Rows from block 7 of the image encoder of a small image captioner, named by matrix and row number. Rows with one number belong to one channel. Each number is 128 + 32 x the weight over its row's rms, rounded and kept within 0 to 255. All counts start at 0. Numbers have three digits each.
After each channel's rows are labels from the 100 images, of 14976, where the channel reaches its highest value: "strongest on" is what is common among them. Only what is clearly more common there than usual is listed. The data: photos with spoken descriptions (Open Images, Localized Narratives). In brackets: how many of the 100.
# convs0: expand pointwise conv (encoder.blocks.7.convs.0.weight, 768x128x1x1), inputs 0-127
# convs1: depthwise 5x5 conv (encoder.blocks.7.convs.1.weight, 768x1x5x5, trained with AdamW), a 5x5 kernel
# convs2: project pointwise conv (encoder.blocks.7.convs.2.weight, 128x768x1x1, transposed), outputs 0-127

convs0.252:099094122112133121132106097103088138159105205118149095106128097107167154145125147111049085123142148109165180126139144106092144128127139161085186112148060169191122124066138092167110148114156166158110151063117159125068177112178138129089177126134103144086164142160087178171165034107115109153131173092125106078076156135134110101140088102147155114130075118099095109091143122148137113116181
convs1.252:103093112166162139106104134200132118080138101073128111080094074144113095116
convs2.252:128153188120113164130087113106033133187146157129097144150129121101167058124142096093179131179112140122111107105104126093100113088153113134142176130121161167089102204116151171137106076114111076133133101125151132126162156206155112072108148169110073077122079111178147125156178069154168191126121153094137136108174124122138124107133186122129106153138115123163181133134098151150144094151198
strongest on: text has "sky" (66); text has "trees" (65)

convs0.12:151092137078119160139154142107175135110146134169099178065173123156092146118119136067110146122126144143129091139119081106102163178168141138087069080142111129134165128118127167154105111072111137157092125049108123122076192120152157136075142101166137128088189118147108176162158129095153168149071116065074081182137175149125110135139096126135139192168152113103107137087169201164104102134156
convs1.12:177199194182128161146165157124143119166144140143130128108120123100111083090
convs2.12:136104129160117072112146128152129124161177031161134122148153183148135162200107069138133124158082147075101104144145102118179145176105051121130117126196094099131134109175106144103097090104106124125202126169087129177111154116148147132128064113097134149096091129142133188136125178117133083134077109096116126138115060131191117148106181160108189139135142102123149148115048129149109118124142
strongest on: text has "people" (46); text has "road" (39); text has "buildings" (35)

convs0.77:145159145139174061154139124153142093117081109174084112133113158119144171142117100100172083105097186175075117115102132160110187186147165163095071116159118081154071142131160127143078100108094133122136181116141164109102097118123076198144162147169113135096182148164065131098117101110137153127167169161098165125180081111152093083151122129148158172173136145070162096130100131198117116130148
convs1.77:157165147132142144173164158171166145156152182175128153152192162134124143165
convs2.77:133105178095117104096115110197120142118158146133133190197116102158145155168172099147084130133170147055147108185093156199083136136181090147090143151154130114093107100105141153115131120170071171188123147125068126165149150104089163116121118156096164123107097169105142185105158130127083134183144172087103124142139095140130165136104154068139192161124115096081140176199139120125114124097165
strongest on: text has "people" (54); text has "road" (35); text has "few" (35); text has "buildings" (34)

convs0.402:178151147120091195150100159161138086105109112166065217158160110072156115117124145093162151173102177075134155128135166105104133104152131112106162130117115170109086186138183186119159030153135107113155099130133099163148177146129143151085155153097082130103099132135128109159093134134113107107099139149086126078107108188107156096184142155139144110152134211104116149147086093147138113089171
convs1.402:107126115119098103122136107102154166147149199156179152148191158175132170159
convs2.402:141102170127165176139139143135083117184144104153101152174112127135090114160128115120156077119094152145125177120154084110084145060100120145150140127168146182044176090184107141108186077115170160084063114138129197163094081044096154138117159133119117068168128143088124102144138175129120144091140124161192150121081128078129103151096147108132059109082115134135147116115131098140136134100092
strongest on: text has "trees" (83); text has "sky" (70); text has "plants" (33); text has "grass" (31)

convs0.243:096150099142138111158139104066069061149086127174107101084118098162157128096168108178082104114173120126120100126171168158155104093094124117143091092122143182106123108125090165101155114142160123126088131120161112088101146111101087118115076134096123154111179160148096115123125172179127087125114152181115160164139149081114070106158046078114067120120107175107079060126157115184107165069157
convs1.243:115111116097073127110124082080157144158135113167155162134148173165181164181
convs2.243:128164128113118107060150134150189098152115190166147141116167149155113100069070197119210192138116107154130128139119190089115176174149089149150140152112103094171081171143124160149101063139107121140161158163137153095179077155117188163133154103153161141123090153095131114120074108117095115124104092153114108108160163071121091094119130093102172100053137131165119104145120146159125105167110
strongest on: text has "road" (27)

convs0.539:089108156180139184134120120082155136116112153131122126099130088089132122111146066151112089181126152067177187106184120145125170203172122181174139120146111109127098139137135129168112158161149120115171147176099164138119063177151152208113127127098129119100064102166141058103082168102175125149140098105115107121128122141167155155083137116169158167121160099150162109066154199115147123163157
convs1.539:111123144151123121116148145138101138128135115106106066117080100091033091075
convs2.539:142131205108129168132112109196132094075148146100124134067106156126138114127143113153116095177155186154102103116087127106132108104144074138108135127179083099153111131096110123155065132118076111098123114156185119187139158084120132117092118180124110162163105089101109110105124067077100151099140114135103097140157125187072116162170091105102128077083153059093118175169158125127072200156085
strongest on: text has "grass" (43)

convs0.358:046112079145195113119054152129134152112097136086114129118094109093138128143112102149155175038083112143129082096137127133158096124124144089118119099149094153182087147103120121154135113137141156058136149072103115127120098156197120132116219116135086088094152133130108102141131172148166144100194118110127167118112104175079085149142111098067125139118088151170095109110077085084147168158107
convs1.358:125140135105118149127126123123197161144147162189163143164168167164163173179
convs2.358:146132134160088076067119132101119081180103137109143147150199141144128182095114093163146116125167146169110065139106113072126176135146107102132091155141144151139138089076083089124142148115105117165130067156097183095065165176124170174078122145148154099151127086099185155161119138126174160107150141116150074124145166083132136107122143083120147147105118112183088210156174123138125199100090
strongest on: text has "sky" (85); text has "trees" (69); text has "buildings" (50); text has "building" (38)

convs0.580:101118134147152121089082104095140124053143122079120148186153181105092105128154114098106092109158100146189096114130184183131110090140125073127104112159175132112123102139103113073124087141134168019122116099098179157145167064133097105135118135154107145112154096073101176117096133175156134171105095099166104157081095143107119125097158093168129116155158132146140143156070139162133161128040
convs1.580:087080117174166095082094122127110119111119100094108110099071140145108078076
convs2.580:099143080142145153095139153147167125135172122081104090218099076177161155141144059123092114094150123167105107129081102152096099148121123127214098091172054174198107167151157135123127132135139142114128130103172132130052114181132177097123173089141105125159110105153151170101097132132110075090080093107106114169083143092121091120154095088156142155147115124071097103117121161140113099096163
strongest on: text has "grass" (26)

convs0.641:173138128202119120145124068193196145115139141094061124071093171129125105116113138164089106172079152149077158130166140102131123125149084082142091094102104134177153159135117116117122119159118098148137145147190127126091152113110066145116155137148142154098129172099116078135106129063121121181194133137147143092072082148184142117109192080091112085106118095180088142093092145169140119094089
convs1.641:142131150112136168162190154138155161161142149159162193148149142169174173149
convs2.641:162096125123112156130135113094051174172203152130117106096162105131170087098186142113228059124170152080105129095114072152097150112118178112147118166097161126159113168166166156127086087146134127179102089152100124125096121175136075122151117137099138113149053092160119133108120107090141124142119128112157180152145169107135118135103166147178072144085121208128142161143152143160147120162157
strongest on: text has "sky" (51)

convs0.327:147150109117135116194104129130166135100134090100141074165135092128134090155160066106183130129132187138149109128156158146137084147130073155098108150151163160146128106173101143154148151171102093084147150118089117148107197170118126116150143104129076151135099131141116127165122182157109114094087127075098089121074088169008190089134086130203145089086099123127102156142121169124137063139145
convs1.327:072103122106092109110117104120175132154157169186165171164187160138145137143
convs2.327:122161113179129120135099152193098097144141080150066131072127096175124141134121116108156101110148089110160116037127144135139137072112134143120082131107161126018154138076090108174096096177103107076187106207105117139112097116078092062139201085111124108142118102106142116188107112151117129098157088179145121155153123104167100181132115123132146139146114111160139127131134117083148151127088
strongest on: text has "trees" (76)

convs0.380:183120144144179149058113122140112068113131091108158073099143076110101120149100171160141127159124170126086128127138166170118132129166139125141085064163185160148153117131100112125145120157142144096053085142120152087158096137140080159100115134165106155119091185150063157107149108134109106106052089162096107119189094150119110049116128074210068164142104110110173122120123126097119104134109
convs1.380:170153156129145176171158137159169164173161166161181181148162121112122125131
convs2.380:104079118211192122138165121178111129091188138129095088128093044132129133137133084124142144186063161065101115094131159129127111192129061114117117156161127113119139145153127098131171082115128145164127147205110179099173143128142173144166112123108107117138096143075159097181127088180135094075141153157096130144106112120080150068120086142157084153143129179085134132147097134114083143127153
strongest on: text has "road" (38); text has "buildings" (30)

convs0.192:104231120106132098127141194131121068098165149098140094144134151152141105129161126115101062168093101146135135117144148102140138145097106099178110098067070159131160118183079190154084161070095099100186118127107098101155077116169213151129125147176090094154138157127136132119116175113147172165186124111154097124166130139160111132142104118115137163126104119079183148098187120108154101164105
convs1.192:167162147172174138100137157157151145104125135170119143131197174147124138199
convs2.192:143163139149150165084154158124098088104121069135121156113154234182111129203099127088100154172161159173127111185149106143120156117115086159108073110136181115110082147140170094118111124115148153141145096146128148121164140152086088175089140110041160103124149133127113115134114127184123058182098127140048124153110195151143142163139114138105094152117092136094115181107093122079150124161104
strongest on: text has "man" (29)

convs0.422:076160102097131136149091110066143100111138149100173108145137126098064140158180136160169115110176123128141096183098130152137153097163062113171137073131165130149081072099077123131060113085198104156098149146119125185128060133108105090175119111132087130127155115103148139081140172140075165082140145089154115112119140140203123110106138087092176161130182131161152096106123136079086160112100
convs1.422:095074085080135141129136121123201164128098090172155106100083152118137115094
convs2.422:137122113094103132140095101066088144122120088111102135121163135110163141088141158126124144157089139185150153115116138101106113134167104102082151081146098168164146157094127155184157111147129118069138131195092142162052190121122073151125133118146170100133121083147000179133141126125128117113124149176115163140182152167148120135130172156098096053150160065114138114096086066113106106165110
strongest on: text has "wall" (45); text has "table" (40)

convs0.573:104112124053151159150223118091090113088136123138128149116172106144130139178119157060143115126142119164069115144100129128179140161129118076077118141115101103159086143140184130127108126156105132112075153124137154175096121140126124171138174091140088126135146103154104060171115115117134098148106107170138058157156087123109075085176148111175130127174081144188082110073130094122090140099214
convs1.573:197166116119111158129128124088138109091108087102098081092123058110142137171
convs2.573:040099069092139135136132141161108131121139078139156132122156114180095098154075111127079175118124171106145126146087123192169158112094136119160156073093122170117199168045165207132164115128137137108177141156142145118134144155145134135073178139191192179139100199131175125103136155114121130118084129143109180125154125152162120065131099102145152100191107143127119128116130133127104102147104
strongest on: text has "road" (26)

convs0.597:179116173118106142192154093154087173119141091141106089175111117149170168154168114111091160103095129111159102104137073152134175143089168108156117188127171096078119112176110092119091104148189123152151171175077157173114111127070105099047104122150072091118071124172129177133115140134149133179158100132157141112123100138054151115128074124093131100123088077103107105094155133106089093129124
convs1.597:127113110138169147115120135164168143121115165172124117145158206166155179189
convs2.597:143118112099113145126086110090133134090083114096166129152135131067131132076189137096127105101092137144123151111040139160147147169159178157191128167143074106136150132095145129123151073135107187144166183107117151181164115154084140112112175150188137123139120124100078106152104149104146135182139115090092052126212117078140049157124105103092162112147088138169076147147130122137092141104085
strongest on: text has "wall" (46); text has "wearing" (40); text has "man" (36); text has "holding" (36)

convs0.514:150110104122171150108134136178088145161133132055073194165169128125135159160142150100176104132091072150156149117150105120170159107147146102155095065068153100112120146132089116072151064130155129159139116107189138150132127125097158096135147114057124138199120116096150184149151114177150108127152130173094074138111119119068086115120110143082117132103223153075149081102085109138165115121098
convs1.514:103124134135131066076048086102104146141145127113163165141149076094104129112
convs2.514:091094106095138162112120090114152139103102083141114106142099135091113104108127114180116159150122164176098158109085137171077135141085127139143120066115027142136112154140133093159140179150128126102092120055110187132089176139118152154107086138117074125056155176154069117099135173098144053084136104168149160115128091153086114166183173188121148103181152072152127136137161147140113137163129
strongest on: text has "sky" (60)

convs0.47:118193143144115101103126114134146166040113160086137156120144096155126162137164137172149125094124139131085028161118075138154129078141122090144123108140168157105103021130101117112149142181174116113139152109126110077119131119151165127116137102136077099107152098120132131159164170065081145141175107109167123147146168143146095121125156117081091109121171131160101099068127080185197072112156
convs1.47:121152154162156158167148174203172167151170185138139139142133125091110112114
convs2.47:147171105145095142108130227148091134113206198144107140134123174136174103162125122054125144079105161143170164125139155122147133161101110090119118067123076130089132164122159132157122135104182094123124111110136114078143110145137109118151143109128154133132117118109232143136173083180161165100161130171150103125150106110090087081159163053137139092097181166165097101146155166109086093135118
strongest on: text has "trees" (73); text has "sky" (70); text has "buildings" (29)

convs0.587:092116218088117118140109096183093140139117196137181102127063143163095133199165093088144110136162104143145116099104100138090108107150181064072136102156170100102155164157133150130149129114105075040110083157106169136117111096147184105098069106099151097160120162079064172116124143134100129147122127128171110098120123161119156073143111130100148162143143160139102110154116088086121083115095
convs1.587:083072142168150064088160151133084096155151127108103140151126075086136136108
convs2.587:137067158153142070120193135107113110122126128092118147165152040122102127129121108157082130130154160068097114122141145143107168169120120105093142146158108124128157120116132111157168071102208065066098137038126138076146086157078131103141103128114164139165132088126127188202123139146091137108173152092115128160120111151120169111145088176114137144136112092135151073154182167133167087178099
strongest on: text has "wall" (44); text has "wearing" (35); text has "man" (33); text has "front" (30)

convs0.421:071083093152128152138130119184109149114169159112146065149100175098087155103129120150206111051091128091104129151149145084150134086111116158084165100139174081099113126119204082168122128178072096082106084105132124119138126164117139157122118152118135122151149148149142177184094128176120157092053058173167135124144110139132113110068088188152099144116130135122135143144144164098160102152179
convs1.421:077065074125093107111110106107134165175146171131095139150119099071095117139
convs2.421:104139120160133088084090105158063087071138073173102102147144108145154154137130133154117100146146136139153122116121082105088091125082092109086129144122113224077171161097147153134164113191067177160147176113162155099119139037159157115128144151137016139118127127153101146140123102070111114101133129141093148141156123104123167137145146192100129177130163118122147144147127174115098061148129
strongest on: text has "people" (65); text has "sitting" (42); text has "group" (34); text has "table" (32)

convs0.296:120114111171164202096142175101110178107070136140146124180178094148131128197165176097117124122134143133057134150121099128135122081162124120121112145100176069086083147134101176121098153128075243132116130095144086159096094116113161130125118114117120109134106094134154171097104114147093167159055158071151182116101090173094159134137141138162156126122139120113138190108091137087136142185135
convs1.296:106128111101094156144093074106127078115097092112115137101103048083121101091
convs2.296:152135111133093156123116139112152166075066129174193095071099128102121109143110104066121172147136103083083139130183129112102093137115137147152142141134130136157157055055137181120103136103088139181108181056110166103115140154093079126125116068128094109142190109108113097079164144120135108118144117093110100114151145134108169180103137111187186097135119134157172168156120092158171088061083
strongest on: text has "man" (30)