{
  "translate": 0.06,
  "encoder_norm": "batchnorm",
  "decoder_head_dim": 32,
  "learning_rate": 0.0013,
  "batch_size": 96,
  "lr_schedule": "cosine_restarts"
}
Rows from block 2 of the image encoder of a small image captioner, named by matrix and row number. Rows with one number belong to one channel. Each number is 128 + 32 x the weight over its row's rms, rounded and kept within 0 to 255. All counts start at 0. Numbers have three digits each.
After each channel's rows are labels from the 100 images, of 14976, where the channel reaches its highest value: "strongest on" is what is common among them. Only what is clearly more common there than usual is listed. The data: photos with spoken descriptions (Open Images, Localized Narratives). In brackets: how many of the 100, against the usual share in percent.
# convs0: expand pointwise conv (encoder.blocks.2.convs.0.weight, 192x32x1x1), inputs 0-31
# convs1: depthwise 5x5 conv, stride 2 (encoder.blocks.2.convs.1.weight, 192x1x5x5, trained with AdamW), a 5x5 kernel
# convs2: project pointwise conv (encoder.blocks.2.convs.2.weight, 64x192x1x1, transposed), outputs 0-63

convs0.179:143145160152109117137098109160083099104097037105134135098142102053149104131138074133091110153101
convs1.179:132125179176139125142165193157131125116161152108104073087115126114079071107
convs2.179:082135174107156113075147147113170115142089173144128130126172057073109086156088098190145153110108181091119090148146137146153131120133119088095077114073193107142152138143111082104163143136131075
strongest on: text has "table" (37 vs 13)

convs0.117:070124116127161141154156196125092122080126073146093137088118141161075161175098155120100129168152
convs1.117:112131125103086099122164142132092139189192164073126163190120093131147132111
convs2.117:145120138161181155178138162129114192143186065151154110120201097149052128118160162088150143106095108157157147138136098163171092122145122125153152159099115130081123131109163164120197152153167101
strongest on: text has "standing" (48 vs 23.2); text has "man" (35 vs 12)

convs0.123:039148144155115143149104190115149158078133113170112151129187093164112154107084139131125088119142
convs1.123:093093102160161120089132180163146090127182160112071107150156137091095110160
convs2.123:167115098116167125144093135062174138166196134111150144108114172123081212092127151137209178150109118134144077144138128126130194139123110170144152114111099159087123135130135181119076141102096140
strongest on: text has "standing" (51 vs 23.2); text has "wearing" (35 vs 12.2); text has "persons" (27 vs 9.2)

convs0.162:107147214144149093124162072108112148091167148135101169117132130174113167123123117108086076098167
convs1.162:131115100131130121121118129139141156196172141111153213202148114130164160120
convs2.162:148081139110126123133136152116126118132051223089145096153126129152102155141114129134190082108119169119141155185133076146131157138109155160088112141140199182103096101103122124111141204124114178
strongest on: text has "person" (41 vs 16.6)

convs0.149:063163073182178113150107146144096164075091095168125151069151117129146099127109111116133097122140
convs1.149:126101105111102144142143133132107176213162123104140181204144121115145157153
convs2.149:134180137127181128129114085141113135148175053107128160104141192117085160161093126127130150103161150127096144134095129118122090081095147107171147174073099181074142187150186131088124130104128072
strongest on: text has "standing" (47 vs 23.2); text has "holding" (39 vs 16.5); text has "wearing" (36 vs 12.2)

convs0.103:066118177167123125158143170107064182050104098161147119138150121106116167158101140132102134114135
convs1.103:116129135128099121161172127104172169190124093144185184101084140166134101107
convs2.103:150136108103151143150086128151180065148154142083057121095136110143153091038183123131114129046143122157140127172113121176126125070139174104140109123123094120091156124104189144121163149147101118
strongest on: text has "man" (29 vs 12)