config.yaml
vocab_size: 4585
encoder_kernel_size: 5
fusion: "prefix"
decoder_width: 256
decoder_layers: 6
decoder_norm: "rmsnorm"
decoder_fused_qkv: false
beta2: 0.95
max_precond_dim: 1024
batch_size: 96
Rows from block 4 of the image encoder of a small image captioner, named by matrix and row number. Rows with one number belong to one channel. Each number is 500 + 25 x the weight over its row's rms, rounded and kept within 0 to 999. All counts start at 0. Numbers have three digits each.
After each channel's rows are labels from the 100 images, of 14976, where the channel reaches its highest value: "responds to" is what is common among them. Only what is clearly more common there than usual is listed. The data: photos with spoken descriptions (Open Images, Localized Narratives). In brackets: how many of the 100.
# convs0: expand pointwise conv (encoder.blocks.4.convs.0.weight, 384x64x1x1), inputs 0-63
# convs1: depthwise 5x5 conv, stride 2 (encoder.blocks.4.convs.1.weight, 384x1x5x5, trained with AdamW), a 5x5 kernel
# convs2: project pointwise conv (encoder.blocks.4.convs.2.weight, 128x384x1x1, transposed), outputs 0-127

convs0.213:522439530513494496548489511525461488544505520464503500478523466521518486488518508513511479481534476512510524487485500513526514462506487486478463461536495480511485561511471546478533514469517513
convs1.213:484480450449487501507468466485517528529512507483514543525501496507540523499
convs2.213:462502498517505467489440450501445504513516480497510483512511527530492528519522482495487503505536449516517534539485473484498452514494471522509487463508502492457542507485530536511491523527431535497486510501544484511555492503542513481492490544502489499465490478505520504535506494468485495487455552508514531485497514467510485492510523485487526514482495469484486478486495431493512488475456
responds to: text has "standing" (51); text has "holding" (36); text has "man" (35); text has "wearing" (32)

convs0.216:522471518521501519534505483519476469527459485524484498510531461470504525518540516478463509520485502505553498507470528485556503482496478519520489479490532476484545507515517554465513529483524533
convs1.216:507529515458456514538519462481519518498456464508528499470499512505499466501
convs2.216:502462490532486492493516469499506484502513469485524460508540492519518524551499484507494467499494489504505466464488546524474505518497498441470516517487503504474473512503504555480538502444499464515500501457502509522502471480517465515485504536495513514562482513530464545452458527533507553510483492479522456534450517523507490453476482505506499496508493502479497518511490524524497550540494
responds to: text has "standing" (48); text has "man" (29)

convs0.327:476536529511459524540502501461524496510497482500443532522514492498476492495572522519502513521534483503500482531479480484469500508546508491570522486500536503480499506491489537484474524524481506
convs1.327:508510527550507529534543543506530517527524520495479492508490482463476480489
convs2.327:530516489502545437518448501523486499463488506477474468515501512482455518499520474511491493517530476494491541515460525484476501459500500469567541528542480481481482511472523484540518460507521481465508459468521539496544522497464542497524503475475520548538520524496485508514521515499470482507499493542479488539494500512497511469503508538497479483541511474507485519500461480498468501525498
responds to: text has "wall" (46); text has "table" (35)

convs0.117:532540510523533483475508520483521491477491444495479493494445516500459497543490457493533542505545451523481471468505536474490530507525489491505485487476509463536517503494502514506525537499501493
convs1.117:481483491507502503463497516493523509536548514526530546547499522504501471462
convs2.117:480470494485530512459476505499503467486479479540493549491476500470485521515491505507497530505535503528493501495497506544483513475502491508499503462467539502517501547496526532470453483516466460470515494494505526398491480442511484533518513514458499515455524471478503501450485487518452489511496492532521482483528502519491472537465486466532517505469480491517515498511531530476489499535496
responds to: text has "table" (36)

convs0.376:465539494546483516505531541536508475485484486483523503515480501482481530489539509490507510471478506536539543510490530516440494489462497508518462507487517495496436478491492542478528463493497503
convs1.376:531499494488500536531487481503556543498469476544531528474497496508523510499
convs2.376:515506512462455512505521497449532485522492459468531499525552483530509473519518530550459497519482485527526468499521519520508560529509529526484519491512529502512498527486473492474470501508447519475527572514520479513508502471546490473501515506499499515459485498486493506504483484472538468526525531491473484511468505494539477459529506534472523500470496484473510495520474480463518522539480
responds to: text has "sky" (54)

convs0.128:477448540491556517475500538492514476519502471486508487490548499446488471497506495509519522461509496517512478481480515487542519467496501486526501467488444448478543500514483509499466494528491491
convs1.128:488504538517511534540559540499539532502525523494515480503491494501490469484
convs2.128:541483515504514487522504558520522535479505500476498477502444476511534514516547511477528546499477501521478525506507519491510489499483479492513482485519463478521500539536508487464515509511486523505514467486538520511504454521475456461509454458530500543507527527484521507523546480461505487488476533558526504484485480521467468512471507500466487468471506465539483518493521505502453533467479
responds to: text has "standing" (55); text has "wall" (47); text has "two" (28)

convs0.326:484485469503510512498500504530541450473512467526500516423523478503518490490526483473485518545488493499511480544491504491501463507519559496520502534480527519512522550513494463499486529537486487
convs1.326:492473472461478502491485471461503516528538504550505531536478491484524522495
convs2.326:487513466526510471513488486560512507480483506503531489489497483488522483518493508489514496549521473487468512455510479434467489520561515479456486527454532496477452490507442477508539536480480479460449457498475503513500476507459545495499518505486479488502517495458495508473541514511503482469511486463522474519506519475481505504484465537487525496536506490490505468492489453468527497508516
responds to: text has "grass" (32)

convs0.165:522505470454483547501519518476505481451519506479488554503503468497477500478520493470550520510499434466521509475491486491520515522525506535505487515480483471517528456503518474512486505480487450
convs1.165:492476504489503476472491476469519523525520465520540540552499475509526532501
convs2.165:519504488465510466483522493498484507544514462468488492497431532519522530506462503530500494532544452518473469472442500496490499511480510511510515458458530444486504511503513440508444492494504526520464487500524475455506497491503500490522529485515477485498493504496512535458494498483449489538509495493496512512492482526522526467536488520523489534547536515508520483492485467525516470493451
responds to: text has "road" (32)

convs0.339:531503510496519527461492473492494487533513502540462528490492443489554538508498508519522481502463446506523509506473534520496495502530474470540482516504541546474490511499480516519505548494496469
convs1.339:496473534539521496460493551520501469504531521490476479517537512499470474485
convs2.339:535496497515526421514518496491547503523469497493539491506499501477513497486497514495571513503508506542506502465470509530476504502500485492491474558497477448510547499486463498444532497507531496479503513496499446492506478486547513444526498527511494511488491458465530494510523503555514463518495485536493508478465463515499534489495505455504521502471491462494484499480471517507531525522474
responds to: text has "two" (30); text has "wearing" (29)

convs0.271:505513505449516474476506521510481478476495500511514544506464488455535480468510489499510530483502479520560505510524510487536496554501474439525465524473505455546507505504482460499488493503488510
convs1.271:483488502507481494504495505490513525544537496534530550567511516499527512487
convs2.271:496508491493462530529509489518498480498504491457477535486533475502487493491472511498483494530504534482491510480500509470475505534509520529506502468498536514520501494480478500500488503555575482494536480485465495497501492448515545558483538496456502494511514490503439518533487473518544492515471505531470500448482485485493506506563461452512474501482547496527505540511481477481527524533475
responds to: text has "sky" (75); text has "trees" (61)

convs0.277:500478497513520553476485463504464495470517502504509446506476485566525531499473481503517483501526447485520468504500501472480482550461525493477492493479509486536509495524532514489551517529501483
convs1.277:509506502526506500508529537508516514542548515503508540557519466481489489473
convs2.277:496453488519458480533488479499511507488508497540477460449471497506506481519484481491497504471453522493461505504468477505533466512480467477525547513528511472491514520483496496524494482457535517500513539467462475481470475477469526537516505466453468523510527470495512559500485512527530506500493487440529491522461523489521480471519465496541539475496487473516492459492503498461475503486519
responds to: text has "sky" (51); text has "grass" (34)

convs0.366:519518508520471505493433453503469487492480516456517492510511504540505486519499460507514544484507476462490478499494503507501485507492544514474491503465516500538488576510524540483463516514472476
convs1.366:500492522520496502510512536505538536539552520522515538540511478497510504464
convs2.366:499469517523496506523533523537492504516478506492480516530485431509426474507505499502517487493525457529488516495472465489479521493497474477543534505507491469482485512466444511477501519465501509505520494515534498512494486456484493491479461488526483484498474472525478516507485479487524511476446481478483547468500509509480504476474446471534524506477484452506459494460483498436522492454495
responds to: text has "grass" (58); text has "trees" (58); text has "ground" (30)

convs0.25:484501465510496492506529493549487528463478485461473501482500471508475545489528532492498542466511462501474476511523525538453483500451481535487504535477531494493464484495542511507524471488523481
convs1.25:479477477489509494481494502504514512554542520489499554551522502483528518477
convs2.25:525514473464480509479505491519461541469472492515537502442500487524464498510548546478466479475498507459511471466533530474440518490496484535483504498494499498478547506512514505507503506520507459474457517499479493542498530556513511491506517490454471527452484536494510512515517490506484492514571495492536488492498479549492514497490515453488485507554499488540498485504508513509529493524480
responds to: text has "sky" (60); text has "trees" (58)

convs0.91:542500468512517534515520539510506515498517503481484538484481492534512495492494491528489503491519513488525518485451453497590460468487531470523515482485501473485526514507503548486520502507517458
convs1.91:497516518485455503526475455481480485517521531476452486541519498507467480515
convs2.91:505522531518480538512490549481510501492467518488498489526462449512477502498513454517486466493490448480496472495509531508551549484493457472503529515533550494478498496503517480469466501518504482480473507526484545454492467493509503480552482487530512504480465510529514488483487523476511485477537559483475478495542541520463479516504476545520499519472501497540495504517449468526490494500507
responds to: text has "standing" (50); text has "holding" (39)

convs0.21:511519535496468468503513488519474494464511511466477530496477517512565490522521521480509541507515521459509500500543525522471469510497474499523527538478509473520530466509462488492509488529554541
convs1.21:481497511516497474483513520516468489533581532479488520531512475503510520504
convs2.21:490553521488468475477514524473497499494470484482511526472466467535468518507513454474490517504465493490538472500512526491519521481489475547500513468506467492511503469543490494485495470537543452515502530503530492558483472494501481467505444464483515501520496513512485479524504491519521489500495531516463489497535503510489554487507528474524510480512496426520550511520505540473522508535458
responds to: text has "sky" (83); text has "trees" (79)

convs0.222:539487499484483486501507494520465536471482430492472518460475531511489467529572472510491485506460491497503485483489498506480512517479523507516489480472512533543504524502516534498513514565494520
convs1.222:442483496518513486506515535520500512549523490521525544500461522506496477473
convs2.222:503547512481531511479512535511526484543526496519459521498537468521492486498482532483498500500449514554497463499519499467498492524481478468531482487446506516506489481507474474535492515510497489491503504488502514510500472514532491513478480560540520476497501493465547482468439469511499473513500513527500465504469516565511483484467541480522493568494478468525505470499529481470498463516523
responds to: text has "grass" (44); text has "ground" (26)

convs0.262:506466478466491495513528486523510491519495493496547525450474490501494507497502463480514520502439496518503464540502524520525505547473562481528472478467450524518456500498537519497502495496502488
convs1.262:497488493516500503519550539528496507556545510487512529535488476485487467488
convs2.262:498492517476496505481522480528492500482516503489552501478491471496516517483540533494492455526508503510524504508492483470516459499509472489511502459548487505504486514499487509483480486492469495495461561498517488494469497487496488524473519532542544453498510446482524503484509481543530468544512491462506514550444536505473493525483512507536536526454541525530504452554490474472494518482533
responds to: text has "grass" (35)

convs0.325:507487508511477478504492515472510526516481496467475508509531468462518432471549449530564503471514485498478477459479479511475489506498522533467529489516546470480492513507496494519507478523490492
convs1.325:527505504522513528527556521507510538505515486476480483463485468474467465486
convs2.325:454497501498523503529519524430470486492502462533480513522463524498437476464494487502470509518467490458454544473491505547521470503507496515499519533516524483536509492531545474519506479538489507483499494521540505521515467482544529511501515503484481534537501522482498511501440491468494471491527479525502506532489549490510519508498489517524538468461514516557498487478515498524505521517479
responds to: text has "table" (32)

convs0.42:477477503470471472492464472522469490512479491508502511467510499512498498431470511483511474482514501482534484527474498512543539506493480490512459514453502441498527490523499555500464490529540492
convs1.42:488506538525488492527562545508510519554534514501510505507505496468480496509
convs2.42:490474539484505496523493476466511501522478539511535555523477478531473500506470478497544488479485536537529535497494446518517480518491479502493489451486520512514513515551431482484517497512512507481522484545492493525482573528476508482489482495499497540504468591507489506519454481529508522480508476519486491512510536483520484499473487497527513483496516468501505492486491503524509462492538
responds to: text has "standing" (49); text has "people" (47); text has "table" (46); text has "wall" (44)

convs0.238:535519496519496504522472491533524486546500489466501514481504514502529549487508490497488518496513481525483507502524535495476518483530466508469553451528514473518502489500588502484520541499474529
convs1.238:500499549522499513473511553525521496508561539519513503521532482493508494510
convs2.238:481530550505478486499494493518523521527470477490527458486519461512521465495514522502511534517513497498520488498522519488515525498483489467490482516514460507505539480552492475489494561454477494519538491492469475471473490468575508514487491472476549485510535513515486493457483460525435513508492477502498535520522535456474507501506452469497501476482499497524543532510455498533488495499506
responds to: text has "wall" (42); text has "woman" (25)

convs0.329:469447481530475547529492521495476511477515453473542450507478497524516489479484437534514509511505505491494474486538486468496482547533495494515488499472492503498496524475475514478521512486499451
convs1.329:486478502497470515507514513493501515560549539500502538551519486495520525496
convs2.329:509473520481527505525469462539521460507493532482517456497489548527447463474510510493490473530472498478503524502541525523467470504481473522512493508512507534491489551478485501523486540463479528532505547536509515473497548518496522467477467532481504491502493525492498541498500531435526495520509468510519465482481510486482510512510450530528510498456464505512542488474519544497495492502514
responds to: text has "grass" (30)

convs0.254:513498538499466549522466495533509462499527473458513476489494497536493468493531537452472455493503510526523520505497489538500511469537467475506502491482491452487516486504489494482515525452544506
convs1.254:490469484490485514508477478482523540485486498499545535520517499547556517511
convs2.254:479557506509513512487501467538490491529518472485489467519496544518513475521443517519454508506507514489474522537459508539514490506496518525521479509518459505529504489511514473551497504531508529474473478532524511526527502469479504501509477491454463454456486514481525506527547462479493503495480508506498484515524494490530546493553484527484476463458498513493521440495453540496510478503521
responds to: text has "two" (29)

convs0.133:510490513524468531514500473526479486554497501473515485492491508502487512535470505478459506516501519472472474450444521508494473511504480540520489532497474522565497490551510514531521474468530495
convs1.133:498506501484473516532499482491536525516486470522577518489499520535528503518
convs2.133:555516454542531463478494527450494518519496508498540521516491478522465509484510480559499443530524522479490496521505472519531521490509507461476520562511490480511534452446534512482471489446497502491492498519524496490466444507519502506481469511504496504475505517481499482512508505501522488516507494494486493486495496523532525531499529511449491487499472520495514467450492492537540457522529
responds to: text has "grass" (31)

convs0.9:509524479529530499478520509514485491567517482494480479477512450516477460511477514514526469473499503498487487521531499535448517517515514488504503510500521463466469497468471462501523530529489565
convs1.9:507534529504502507508537549528493518518526528472475486508527456469478501532
convs2.9:467485543495516539496495456521515477521493526509534502526469466510512498514502561489480515495527469483504513481489500498517528493481466489473484460527521477485525519454489455473522454525546504525523522525562466512491488499458536485497519544522503515501477541497506498541504494507528509460482506453500508500490456488512513492559497544528498505494469456485519528496445497486519498478490
responds to: text has "road" (30)